A small image captioner, trained from scratch.
Training: 19300 steps, batches of 64.
Data: trained on photos of plants and fungi (iNaturalist), 13.7 epochs.
Rows from block 3 of the image encoder of a small image captioner, named by matrix and row number. Rows with one number belong to one neuron. Each number is 128 + 24 x the weight over its row's rms, rounded and kept within 0 to 255. All counts start at 0. Numbers have three digits each.
Before each neuron's rows are labels from the 100 images, of 14976, where the neuron reaches its highest value: "colour at peak" is the nearest of a few named colours to the mean colour under the peak. Only what is clearly more common there than usual is listed. The data: photos of plants and fungi (iNaturalist).
# fc1: MLP up (encoder.blocks.3.mlp.fc1.weight, 768x384), inputs 256-383
# fc2: MLP down (encoder.blocks.3.mlp.fc2.weight, 384x768, transposed), outputs 256-383

colour at peak: green
fc1.380:116131142125141132128129122114153176100134132103137144063081167128164164106159122154158135134126120112158150156103121134145162119152133108132153172112147097131123140160119136155172126161103139151139143120122076185068137102138126136092116070117163093109132122149108118149161147171136112098139135123151100163082119143110128104121138114061190124140186158116137141133121114142138118183151
fc2.380:118161101127145143132131131119132102161076126145105122127150128123161121121100130118103113127136126117114137096110150121103159153123103169114106107160124137133124088141118122111103126122208085091104125138118166069092120147104112100155150146130121133142128152093138165129120133104152110126099123156116101095142143098161132117160104096068078147129134137088100131142106119189118145140121

colour at peak: grey
fc1.727:139077123109106137145135146115122091097134166160138151118110111129172136135091111111115145121092120103103113159132159120106081139150103135141098110110099138154119178109119110190123112108137114124078130152118100061180104160166141129160108131142117153083115110143130148139095105140113116123144087104118102140157099128133103152130158124132109073129157112194142128137137099108146106118133
fc2.727:147112110119143152109110152142103114118138118132118116143146152128125111127120084109100167131134142093110146168136134129127121171110087121173124114114094144121121124132112062103147128132135143077112147177103141129140072158127136132154147167184133125095092122148130184125089071134140157124092120085128133164138097119169058120126130126133129124127121113145122118151124138159193135102111

colour at peak: black
fc1.58:087136131120130145113133093142130132104150116090147119119160124098140153138141121115105147132163129131133145171101084141129122138148122084131141194103125156146142131083125136153165148085072167142111123095145106154128115094137147153103123156080102150149152144153114132127142117159117105102134120114126129131156139152130144105156118172176150143147150123115107126143089129092133110137102
fc2.58:147137103097105091098152141105129076104108158159164174118108068150135135105148143128114082131131134117124127107107133142121133111107114148122112085112130142148131080112116176121152110118151102168090130124146175073166128180115183119154171158109149176151110123111129122140123143106101125120141107164070120117115119154091134177126174080092123111105128093145151139105151157108118158121142

colour at peak: brown
fc1.209:126112144122098131157126140117134101119089137145096157145109129136151131136125103129156116105057131145120102136127169118091077099110139163150152128117124141149135186151107106151104158144137127127126120144111114104181126157146118122124108106141109111074134092148139122109133136139098129139130082112169140136132083118113106139114132150131106115112169143163141089119107103070136110110140
fc2.209:143119120133142158096107152153118117136126091116104108149139178137108093109134102110094158134138137122130173154135130136150132174104099131156136120127099151121119118156118078083163146135149143098104132173120150143149102152130120131137158184182118108105112137146147172112113110128136157145082137092154137144139095115156061105130108148131118147116096121133109106140127123136187151102118

colour at peak: grey
fc1.431:113140141126103143163124141119152063131105142141120141135096135126159118140107126116147099095056113128103111126129187123084084120117115179127150138115105158129132153147123123147127143150150118123121096140128137086193131156130117120106132121125121148097146094168144138109121112140095113136127086100169145120140103108132125153131130149162088108094160112155144102103109099083132121099151
fc2.431:142096129141135162092131149150123145133132105113089109154128181149112103103154094129088143128121141142128172151130142138134131176098127115150129112127115147126128141188115090074163167132138141136108136160123136156137106159135120130136151159172108091109114133131127161106129127117126174147086144109147153150135109113119064100118112164125122154110091135132116108137128130137173149093114

colour at peak: black
fc1.424:133167141162131126156167096128142146120131137116134135110097139163157140120158189130171093119105100139144106117085142121121142105176122130153102126120125092097110139148161137193155120104123099167165159118083087139055092105142109107137128100129134105123111103111143124144137154136148123124153122157127114146120162149171131119145117120110158099106192181111119132116163084161092125147155
fc2.424:130146088082162118129126158122133105135083068149107126129143131076073131175137109111146107114111142160099121119142135128116090117106102139098112182082106180121185063136145132117143108103116097108148133096133145132145143130148127119135166135123091133124142138116135126135157118130120078160099107164123149108142130097123126155144116102118110077132148119145107110151107118115106151116125

colour at peak: black
fc1.273:090128108139144131082142162110132171102100159107135136085126138127165190153170116148142118156146134118128135146088107111134124156166121094155110184111152116141147138134133128161171137091091149129118142092121066172094113116175147136128121079127133125100128123152134119126158124139133111104166131133117092162129119126131133116095182124123143207156187162135142142132083134102118119169132
fc2.273:130165119122103128088127132100136071131120113118160116111132121130138107102118138094096076129131156108142127117131125116114147138109103139108132056136103165119103058145123133119144107131165087136082106148136191095098133136154152128136181152107140150136125126105160121123115123102122121127106109120104116100139114113142112159128139075080119152101129121121161139127146136188160178116138

colour at peak: grey
fc1.501:156164147136134118144136086141165136139105124141079136170102134099121097107099111127170090111093139144122111117191159116109136080129131160135132136135153096113129125148117109113102120121109126134151146154149142111092151120081114153119124105130148119178116122085093096125148143052099138134129114146141166138101135135132115130130077153133182123103136131098148127108145124112141149130120
fc2.501:119135114113139125159129111138164105132132096156120154106117123139127180161122151137163112130160129158138132111109084092156061085106140118089121159116100128121146144145114145141135155108101147141149132109151119114122121120148111094128110089088099149145157140128161135141175130171154132130150152129145134096131174108108155139121125146147061108144131139138110135136107114019090112147125

colour at peak: brown
fc1.315:157094070128163136107123104171090142105152134119163117120159120130141148137115129114110143162137132091146146159123104130169120141127120087171071105119120125138124127105111131137143116094131142110094164124090110138149087130160123137168124136134149123127087174136129165191112107121174146087139172102102122150162172139142110109131122124114141089138125141154099152173156124125146113107087
fc2.315:189116098127168127123111123157064128129136116129140129178183124126121131136132119120125125142132158108131123127201126107132129132123111129185114107112124139130150129121107122141124117138131135115126167125096124135142110138135132136175141133125129128117049151123131138133105107134146120119112134118123134123127104130148128139080100110124133128141143116143113135148125201142139134095089

colour at peak: green
fc1.246:090120143133114121101150116130149146135129121099151114069122134132055082107170154132119138119105110132163150132068141184130110138177119122099127153128131164131075113140139168137156134110101135192120101081149117157188129129130149104096127150078136130139157126164136112154166170202112071114143128141107118107130152150119166111148148100143134151097119135131116126107132112152113130149147
fc2.246:136112130123128125090109125139132110132098098112122119134120139115074115122147120107088113139156155127157142118126143171136141147092119168114103133126107129116120116126119132035177166100179120130063133141130171148115119191096123138142161133129142119171142128105126147139109128116124162119129136122102166118158169113141135122110101125119105125103071121122123143151129104143142150101132

colour at peak: brown
fc1.542:161098066127159141101121106166090144104155133114164122123153117124136149133120129109110135159138135084139145164128107132167120142128119089164066112129116129140120127113112129136141119094139137105095172124098106132150083128154131137165125139136142120127084172133124172193100105120167133079139174099099122146169170140144109121127117124125142096150131137153099148170156130135155118109086
fc2.542:188116095130166132124110121156064128127136120129139126180182123125118132137127119120123127143134158104130122127198126109135128131121117131186112105112122141131148126118106124146129120136128133115128171128094124138140107139136136139171140132124133128117046156122128139136106105131148123117114141118127138125127108133149122134081102115120134127139146112140112139153130201141142137089091

colour at peak: green
fc1.331:100139149120113126123131138109150118116100127108142127069119135119097089119135127118113162108123112129132133122060130210111116130169123143103132161109124119136067092091137131110165115118128153156097102110132129137200100143119148111115147190106136108139162113179142138134133122195111127112149101121099110105144129146139134122167166126173120131102110104120116133111100111159117137126142
fc2.331:141110109136139161091142102157103096107112165128091105163151171149109147182134129152070089142146134140091143130154133122148139167100154149142119146150136123143159140150108115070152184142159132120105134166109159125123119144082112107146151112175116136154116151101129132131127122098137175126115165124154171137123146103127079111115094162153104122116100135139096127145135132109137104102097

colour at peak: grey
fc1.234:135170151121130114191119068135151117138118136165086160183129111126139109107095109135199097113118126151117090091177151109131147074109135162115169147116145114110132109147117128123075139131141126142171128152147128085095161089101116141087096098114140123154130132096116122088134141084111122139146129140183169126104113144128148140129090129120157113114143119098138118105130140127106145117122
fc2.234:121151121104136120135131096145134128149115107140095144146129135129146172160136155140154066127167155175122098130152097088145089082109139127101121181115119111124154151131110143132138168100076139148145112104142124134095129106113093103124118078086093127164144138122155128134175147111135122136117136147158169096123181118103156130098106159165091115134124148128119123123114152037083121122118

colour at peak: green
fc1.147:121108137125116122137106115103172158119102127123146134093117112109126113119114102136133172105140123112130133144098108128103138104137146136122138167111141136128106122096129118158164158099095161137119122076147106121120127102195138153116107181075113119102153122165126133133151103113103090123138077121169148148134117143147132103151140130155164189141152144176129137144066116108126114136123
fc2.147:143153112123123122129160133138123139072120185154106157135138091182129150161139115138104165144130104129095145121083113123148177145154154124117104116158147142125122099134160135097132139128213130113138121155112118079138112161144139115142129172201104146103148147114149155141135143097124107120141152140140134119122105114092113137179103104090081100131158156119110149127132093159130096141117

colour at peak: grey
fc1.357:155155148137131124139133108143140116140135138136103143151116128116122110094116123143159070118118125137131115115185150109128140101130135124142119121136152120119138105151128134144092126137109104134177146175141141105088156102089123133125123067134140133181111130047102098132140153063124118145143137160143140141095110142109128130130102126125155137116129112100144116103159132122126152139127
fc2.357:104154130126130138142129108117159114152129097152093141113124124129149186166105154136143092122178137165104128114121085069144110105097140112083133144127113124108181137141107140114119160135096134129132108118161128111057145115122093094112117074109098119158169129110164138131158135099144122139112143131156156091120161100111147136120127145123075111179113148141123126116133094033093129149133

colour at peak: brown
fc1.368:103078150131102110120148153086158131130150140127145115053084123134132143096117128141132154116135114118123128136113106111091086125149131100103122122142137121126144159118153141184113097142087125141113105107149093136154144110144137125125118137112112127083162103150121103113143140165104114142114095138108100125110106125116142117128171132128145115161164132154159118112125109128122122173141
fc2.368:112124131125137133139124111131133095120125151139087137134146163128157176198062112125125101124133153130120154121144105081142165130084132149115144111126126183133224124159105101103138160129125133078122113144125149097081131103120129133105127127161128121134139127120145141116133101082146159135117144117183152132133114107134094123090105184093091114143120122113113107109146131045140126116128

colour at peak: green
fc1.299:125083140150111179080140135127126166089143158098121142110135143136141136164195111130130122116130149113145167170107105144141111168149117063132090143117156164125147139154121148142173167088097131162130130109123101135153083117211127126140125113110162108118157133143121138144143118125118071131171136128109109168129146139148123119094156105137156155121154167149139113127105120081156116143138
fc2.299:130175122117137113113139129120166067112110087154144164111138108129141142106120123135131112141155136135122137141105178116146125124075081153116140131112098144125096074138120154082117090121173078103099126151130196089066129151094120111129169175120091152128146106111164180116116102120124110133105107156110139118132111119136144135146120098067097095090146131124134133133146128124120173131115

colour at peak: green
fc1.759:111125162121109110131130150090176128123094142129149143063100105100101104109138108110116146102103095118126112134082133175100096118177122135093137150117139134125082116091153148132131123110109136145106099094145117142211117130117152129107114179083150132128179111169117119135147131165101106111151094121101116121138110168134138138157173115155150142097162101123132115099107092151130131143136
fc2.759:114121124135142151122151100157144113113134157138078124140136170140133142169108137148103108138172128131116154121125108092166150163104149112115133157142135157135182133175110120058133171137142159117119126141132148101077124128085132110106128114162115119156153142102142139140141128085148136126123162117194173136134142101129112105135090175110086143139089135116099137131143099073122105135124

colour at peak: grey
fc1.626:131144125136160130123136090153156111148113115143089147167107139094106095114127126136145114111135142145123139114157138160139149108132116179143150111125149106100118106129127111120109108119146127107144137164141137097112156108057130134126147107155120137153111151111098122136130121089113176118114137160122152162095139126149104120156070162111174101107105114081119132133123116116129169141116
fc2.626:144148107129126112161136096148140152099111144155119168125145141162118130139136130142172116154150109136091133125112113128154080069134127120117108204146129094151128127125130156128123124095081125134122149102134076106157117113131085110130092104085120140145136137152144119135128139186142115115154136140122116094135167103113171136147120148177071102127141140115105138145096142052092097132112

colour at peak: grey
fc1.109:157173150129129138155108088152152135146115117130099141176091146123099115099128136132162077125100132152120128106185150131141152096138132174128118125135143119114148117146132119143111139146141111131180143166142137111081147092094108133108113090140126132187117138068129117139136155047113138147140124159146177146110165125131122132143078154119145099104126130078143137104176114104109150137134
fc2.109:125146121117123124147148102131137139124127138168103158126127116136142186159124139138168100138162129172107113115129104090148072078118132123113122166125120116147146156164115159150125159102077140159135121083144110123110145108134107088124110087072101119140145131131144147130176138144153114132145144125150142090110164108103171141128136153149095112147149151139118121131102124018076114144114

colour at peak: brown
fc1.502:122069123112119110141142156097124106110167156144140141073114109133149156122131116135139164141139141113109105145122091093104092120143136098116106100125129130135162204103125124171110106131108137147108124116128074115159124109174137134149093144105127123051142117162112113135117133172128111119126106124109093137120119145117132122101167148113146093175200127166140144132119121108130098142128
fc2.502:124136129134138149128126116145146110114138153138094124137128164149152156179068113117097134144153137116101166132122102086146175162082116126130135134137123172131199133147100095091139155122129151081095119161122124105092107118115115131124134169170096116104147127125153165123113091085144153136106139108180149139142114093154089119121104169097094103145127148127106117130154119045151108121118

colour at peak: grey
fc1.239:145158127126138106153135073159153112151110127137105143180123110090120117111099125138174068126108124150134116114163140129134139088108135159126146104122144130113150101169115125134099131131119118134169151159139172104096163091089131152097107101121145133186136138077097090133160140060115129146134133159154187134096127153127135140136078152109181129117140111082132132116160114109127145124123
fc2.239:120156120116130120152138107132141120116138125147112157121146122141135170161135147144159093132156136150107123120124091088152099079127136107091119163135123118120146137150108159155128157122075116146145111107139105127093151102119107090118102081078124142159143139119157138132157151117142113133148142127144137083120161116107183140111124148124078108147120138128124140127112144041086104145113

colour at peak: brown
fc1.272:124076143124115116107152157094150136119152150129148127064100118136139128088116130142113163120118105111122140136111112123100087131151127090106102118139133114130112147107155149171123089125063122147110127114147102132175135123115144124150120136110108130102151116136110109112130145159118114130114107130090088125115097128117143117144172113131139121149169132160158129127150110152125119161133
fc2.272:106130136136143138154116103130155096144134135135098134132142159131159172172088135126131087122135141141125139113146090070153173118079142149087150105125126174120208127154106111107126165148130147108128101120151137093076160092143116129096115117126122128136152129115163145111141123083152127151122152127189163114131115115135133127099100159080102125164125121125106116102150121038124114120124

colour at peak: brown
fc1.412:103084154118102108136149142090160123132160139136143133056085125132133140103117129139141151112129111132127114127114106111098091111152139099092128130136139127124146160115153138180110098134085130142126100110156085125156146101143132111120113129111113122089171108144132107111142143164103116139111096138117097116110110131104139120128164119125136104159164131156150113111127113136113117172138
fc2.412:100116137127138139143125097127149107127129150139083119134141168119146185191081129117109088113126158127109141141143111092142162142075130134103150112116126182129229141159098109106126162135106140086136103139136143116065135106118126132101118115152117120130154135111128143120146118082140142148127139124198150133150123125131103117082099178113120126147133121101112104105152122048131100118137

colour at peak: grey
fc1.746:125090126106091137150127154108125107096126161160132157109107122130156141133122092120143171132091122108106110159117154126095094125136109136135104094109111112159110190121130103195114103108118112126101138151105100094183105164188137139155097131152136124052119103149106134130114128143108128124133093106118102152140095136125096139114177140132124083134171124168146120132115097115153090123134
fc2.746:150120111131139152115106155144109115105130121134116127139145140125131130129096077096103164140145140092104145165127135126138133167116084122172117131112086142131123115133115060107145126120145142076104151176099141117143072154121123133156141169187126128104100123147135196131084065130135164122106127078133133166151104123167057127135127129117124112135122119143120123152129135132193137106121

colour at peak: green
fc1.301:085113141139101133097166140114144148122145129108152116061109137138075090093166149133111129126118113133148148132089131171128107142180125105100132164130135172133082114140146183152153130112096136196113104075143104148185133127133140098102137146066124126134157119171135101144164173183120058118140119148101117099137134135116173118146164113138128150108125134136126131117142117155108134146147
fc2.301:133133123110140138082112129141137133147113107098111114129127132103083073124155128098077127142162160133158145110102157166136136181092108165117111150112103141112124114138113135028171169092178127134079136138133170158105123187091145138138171136127139114151143126109121135139112121100139158125112136122120161111151159132143141122122109111123117159101064104146122139152127099155139152120122

colour at peak: green
fc1.320:090125126112115134131134159102151200104169137134149158031129137137123156109174121135137160130124096115141110157066128104128106141171125094116163132105122147147127148108145152155124153099104149175139116075108058165117109134137137112119111125098124098106164102157138137121145134164142099124155115126130088132148088158135144131130174099133132170105140138153105107129109139121137099139134
fc2.320:110089130113112163113115154128132086127117137119103114117137137110086117131123122113070111125131148115127144145126144142133142163127111134115135096109103145113155096123126113074151102146244112117102124150135190121053152148129121106119172147124116127115140142106147118125114123119116126128116130128135110097153103111142112115145097114118126122152125127110134125108130103209135153124140

colour at peak: grey
fc1.615:139125087119117143135119153118099118106139149154124145128136113120166157145102115102104130130098108097100120174117142140104093141127103117171100094106081118163125168119134097171125127126144094086080156171116138112176096157145133147160106162164120152101098132128106158155087108119142120125138119087124106165163138119129079158127152149139120083139140124143145120167128101097173106116115
fc2.615:176106095124151140118109130151077124096144151132123129171165137130143137139106080107111150153148162094104130150165121102147129147111108120199121128121107142144139135124104087129137130125127149085110165142088130123133087134131139137164126140167113121096063148139117171126095091134143157105115142097139145161145099118146085130106105127126123110144137118146115138156121162131165116088093

colour at peak: green
fc1.685:083126127124112130108144103130143128122102123105146131085144126097098098125151126126117159120138117125136140142069113209128118123163124129118113166120137104133059106094136159133164130096100146167112116094141120158199106113137154113108138161086127131147150131169131123148161139220115112106143110140094113111137154155137140119170140113176137146120106118099116131130097116164132134132124
fc2.685:145128107114130122079128116138141081096110137134141135124124102146100117145140137115086112163145129124125125122108170171159120138116116151133085123122119125131100086103128141082167145108158106116099148160116176110187093176102152134166181150167153159171123139102131149159101106120125165092139132127078143125113161144134114149151125100137111130086105106141117167155150114134144139116123

colour at peak: green
fc1.28:097108143129108116110157136103153135129144139115150132054111135137099086088135146143125123108102090127157142131080151181119092135182136096101116143134139134133072118133161160165138117122096124192124117110145103129181131139102141100120137126088146128155152117141132106154160162182105089124131112140097087100124135134107150120171184101150131138085108125141132118113149099175114132158154
fc2.28:127122126110141129095098123136148118154102065127117124125134140117084108141162126109100118145154170143148139128119145151151114144074109148106118135105087146107131098139100135029153162105177110133094126140136180161107127181103118139130169137122114135145150130113126155129117128118142132129107135119129164110148160123135151125094092115140119165108084118133104129141123106123126166105119

colour at peak: green
fc1.558:094142132138104150114161110124132166119134151127105156140140128094139142164153084126129155136163102111129138160100094111121133104145134096141140194121153098139114127124117162140155123097041176160123149081120106158124116110168139153099129135080125111119140110174091123109155140155115122107155115150137129141115121148125131116157139154171169159178132116108134111142057127148136149146116
fc2.558:132169111111132138084112123130133096135129147161142131106132062137135128122140173121108101148176150158091094105097140103158163114105134137101098131115096132138095055106142160132120130096171110142111126125143168079122123160121167112135193158115110184138158149110158138149122150103147062132147123134102128090129135164102156155130133099124071095112136099120124141151133104115107121138118

colour at peak: black
fc1.48:089120117120129134102134098147134132122104123109155135086147121110097112123151122119117169128149128133129135141074104201157124127167127117120112157110125114138078107082125150144161123081104156156107122092138103154203114108139144134129138158088122124140139145164124126146148137210124106103134133140093122110148178160142129109159131111174139124129114120115107139148099121155130133138112
fc2.48:138126108125116103090134121124150089101110139139169142107118074127113122119148151122098122162123114109133113110103161185138148110142125148118102115112122133146089075094142163110154121123172098141101149150134174087183107167122182125152163172156151170135125131122132131157100118114114162093150117135063147124120146160118120164177151078130131133091138095140134165134152113164130137117120

colour at peak: brown
fc1.712:115082134118101125109138133098148132124162137131164122040099117126129113107129131136107176129135104115130115138088121164115110146177133080118096124127137114125062150087155150163141103099126133151106130102116057135187114128150135114161131158123134119121151114130131125142122132179116118112137107122093081124118148146131123113170172087134131109120125124167124139152131123188129120156135
fc2.712:117111124138136158119136099142139121113137152128067122139132161113134151180107110110076099142156115118113159145117125121155135162089121121134119145130109188137198151168109103063151177131131141100111131161120151111069110133105116106125140121171103123146151146103126159136126113084148151114112150125179155145149141112129083103121091158115101130146108137123100126134153095093149117123128

colour at peak: green
fc1.404:098167143108101112143122125115150154119077127116148145100128119109099089126151118122152168118131109131128111123081116189128136096158127154105127172107131083136061102096144153124133116093119149176159113094138090162160112111155136129104115164089142113128152110170129126131159135202113109119158114129119116115137128160133153128173140121173152161117137125076130115115078112174126134150142
fc2.404:129135119125139127091117089148156075140102098139128139135120118135126155146124142130116081146140149152154130125114147139156139107076135156105105114114113161119116071128110113050164173122183125121088131165141183082137107162103145146148173119143127143172149144093133140155134122092139137123121152116139180108126174149140117142135104120125118155097095118131113148149151089105140131110115

colour at peak: black
fc1.596:157093088122154143102151098186106115113100120124150132118139130153141136125104131158128137142126144135125143143108112149158087130117147145159094123121145120116116143127113130140147130095129132122113132124099113141136105143147109127135105122103117105099084155177136155159139126188145167117117160131099128125138176143117116094134087155159133095123109168135101112146132109130130116115097
fc2.596:177125129117124121132101146127100106138078102137113137155150124122139130127152140127136135121079126128119121116185173146095114124155119178166122152107124102126148140113157138159119089152104088117134156124130165167154125128123145138153145116128118133108067121140140122128111114177103136134114091136078069109123096118138130140108131135170120113101151118126142119127104175169124151119119

colour at peak: grey
fc1.602:138167122138147128154144073150153111150117124143092148176105127103117104108113121136168094121108136153117128103156136136128149093127115175137164116132153101110126103143121129122085132137124115126163143165154175092088153093070123152110127108131132144189127150088112100127157150055119141124126129157146166146097138136129127131136074160116165126109132119080130139126152119123132159139117
fc2.602:122153123125129118158133101138150126115120129154117162124135136156114159154127132150169096141174129143109129108123092106154084083125135113090124193151124127135154148150115154119129160124072142135143135103149091117112142110132120091116094067089120137149149133134148123133152135141143111122152135140150144092132163100093163134146123156160069108147130138131114140128106133033086097136128

colour at peak: black
fc1.37:131120128152126148090152145130127144073125159074128126094149128152145163155174136131129103138139130103143156152108113119147106142178123087155087167107129165123142153138131149181175193080112126137108133093109090152135080115181138097148138129097140112109119119151132151163161139145124066102173138129141108158153152119148124131137172136148143189104166160146145120124107128079132112133142
fc2.37:131170139112115104107150131105137060113102098126144145102126111130104142131083127100123080123122136126145106121107151141126132120087092147107135088100112141114135046140113157136132082127137086145104119138135191093128128174111122099134175179090134157162127108100172140134138101112131131127115103147099133105141116119128139167122154090082106106097128100124141124113153158129126188094131

colour at peak: black
fc1.85:112170153130109147141138104103164145095160132116098109089137178154132118131146153115120101121113098109114120149113138113126163125181118122116160176131125099136076158143160174104130185085099129170118103102120105164079071106143135120120131115079113104132148125136157143152131161151125115102126134140137096144146147136177163117130144138111127124124146161111104147112128140142140152142131
fc2.85:128099098096123097150112108102137121136123086148115145108148093120114143160126127104166105136114157148142120114112151097134057096075120177102109146094098185101176102147125157124123099089098140120115134109132163085175153134102087108132145114102136091138124117126117152146128124143120115146103116157146137080142134104138160150159116087121089135100083105156108144124115107098089142121098

colour at peak: grey
fc1.456:160175138136131123156135097138150139144135130147105136170117111105125109096101124131168081108111126139133094105187149104111137087123128144118146135131149124118137108140125125122083125140118115138174148150148142098083162098084118140126125082123142136182126136062111103117145143047109108143135125146160153137097110133114148143139092114126158136112135111093144128102149133115120151137125
fc2.456:108130128114124125148146109128163108136138114150102147107118141148135187163108150152138082126168136145126133122126076065139108107097156116089124156123123134117186143154103141127119169128106144149139116120149125113053143120125115102120121070106101135158163123102150124134168139098142134135124141137157165097122160102100149136110130153124082115172124150140124128123134110032087118156127

colour at peak: green
fc1.735:110106140137114125103163117133151138122136129102163113066113127132068076104157164129126139113111115126161142129079131176128105130175120114090121158123124175133093126136136182143159135105109130203114108072136105142196128125140139082105131152060135122132152122160135112157159162190110071115140127135109121095138148140124170120145154104147140144102118134148123132110148112148111128146140
fc2.735:134128128112136136086106129140134127132102094114124128131121130099078094133151114104082125141166155139148133123107152169149149167095097158111107132122096130112118095135120134033165157093188104119083133145131162140113119196093127148137162159132149129162150122105124155142117128116129156126124142119094162117152171128145140123121106104106111136101079108134120137154125100148131154107127

colour at peak: green
fc1.325:101119151122100129114149143099153152123126134116150134051110123127096096081144145133113149113113097122143136134071144174115103151179126105097128154124139126136066100126162161140136110118110121175122113107143103142196124136119141111103133150091136128130163117156129115140147160186114079122135111134090089115128110134124162120172192091142133158104118120134140124106144113178119121157149
fc2.325:125129120129135145086106121133136112176096090115109120125132143112105100123141129103073109137166153135170150096112131144140138175085122147105109112125116156120126096143099133024166191119184126124085131135139183115111129198096133147137162122109136126142142138110135143136131135105139134132111143130135163112143160133145149117106095127115096167113072116141108141144118104122128146111118

colour at peak: brown
fc1.171:114093151131104113128160154087171123129161143135141124044077123137146135095110140140132149115126105127108127126114112109100104126158131101095119124141131113120139150118162144184110100137090115148124106115153087126145142104134136114129128132111110134087163109145131108112142147154110115140108101138105077119115117123115151120134168122125138097161160137146161121117135103136118126175142
fc2.171:108132142110148137131124097124147102130133128130083137139139149095136167183082104110137087117112155148127126119151112086138138114078127158086150132106114183117240128148086119085132160137113127096127107123142149105077146109129132133100145108134127101129152129103140143114154119067155142161109146133187169115144119131122104138089096161104117133135126110126109113107146137042125133119126

colour at peak: brown
fc1.312:112093157134109114129159150101172126123167142126148118043077123140134133086121136135130146122123109122120132129115115124107099120165130101098119133138127129117130154106164145189122098127098125158126100109145080121160138115143130111134129137111110128102162112149132112128138135158104105134116106135106095117119123128120150116131160119131133097139147138156150127120146105148123128173132
fc2.312:110141147115145142137135095124159125108129153125069140140132166106152167196090111099125079116129153138116146117123121092138140128072119154088144136119122199130241116175103117099124157124129129105132110131143138103051143111140134130098134114135122107131170123099136132121146124075145140150111146137199158114143115113118125122096096153089114105150125130106111118105149119074126116128126

colour at peak: brown
fc1.540:100088157126096108119145166079159127129145141130151122054080121130131129096119134138136157115139112119126130135107112126090093126155133099095125132137136118128130151114166145180116090130099121147121100112151093133159145111147142119118125141115120131087160097158117109114141145172105116144126091142104084125117113131110141125142175126140143111143147128142166117103121107144123123178147
fc2.540:113122138123140144124123121139130094125119130123075127153145163128146157199065112127120093115112142142124151114151115102140148125094126155112146126130131163118197126163110090079147183134116126093110114161131160098095119120106120131116135121172124106157135130121146149124135097086137171135107150118174170137131126113141072125103098183105096134129091135122120113113135130055146137108131

colour at peak: grey
fc1.666:147170124135141127155125055171143117143126130136098139190124129108095118114117124136162064127111144153142114117176138112145136089103126158134145112119131165125154115173110129126099159136115117154160123157146161104102149090085121145108110077108142129181125145071117112140142145068114122134130146132166190126109141157128136141109065162124162127121131127097123136124161133086126138120124
fc2.666:143145116121132114149160109136117132115128142159102163156142122153146155152159156145154102127154143155107118108149100105136116113106152114122132198131143116149148146150109166155109138116075131150142128106128105156122144097119116095118100118100082141144115128118149115128151144124135120134162128164151148107135137096079170131095122161158083103146156165130124129104121161070082111120118

colour at peak: brown
fc1.545:103092158126096108126145169075157119125139140135148124054082119129143130093118132139135156110137114120111121137105127124085104125159129100098131134135130110135114143115169139185106092128098112141139101116154100133159141113143141124123117142119124135088160092150114112107138147161103119146127087138102078131114107129115141123144181117143142127133147130124171116101124112151125119175154
fc2.545:109119141133138150119120117140139098131120124114069122160135154130137143183076115132119091116111142146122151109156119114147150136099125155110148122131140156111185127163116092074148188139118127100107112158134166107098117123099109136111144119165131108160136133115152149125141095077134172137109157116178177137117136122144078125110096180110100143125089122123119117109132131056151150115132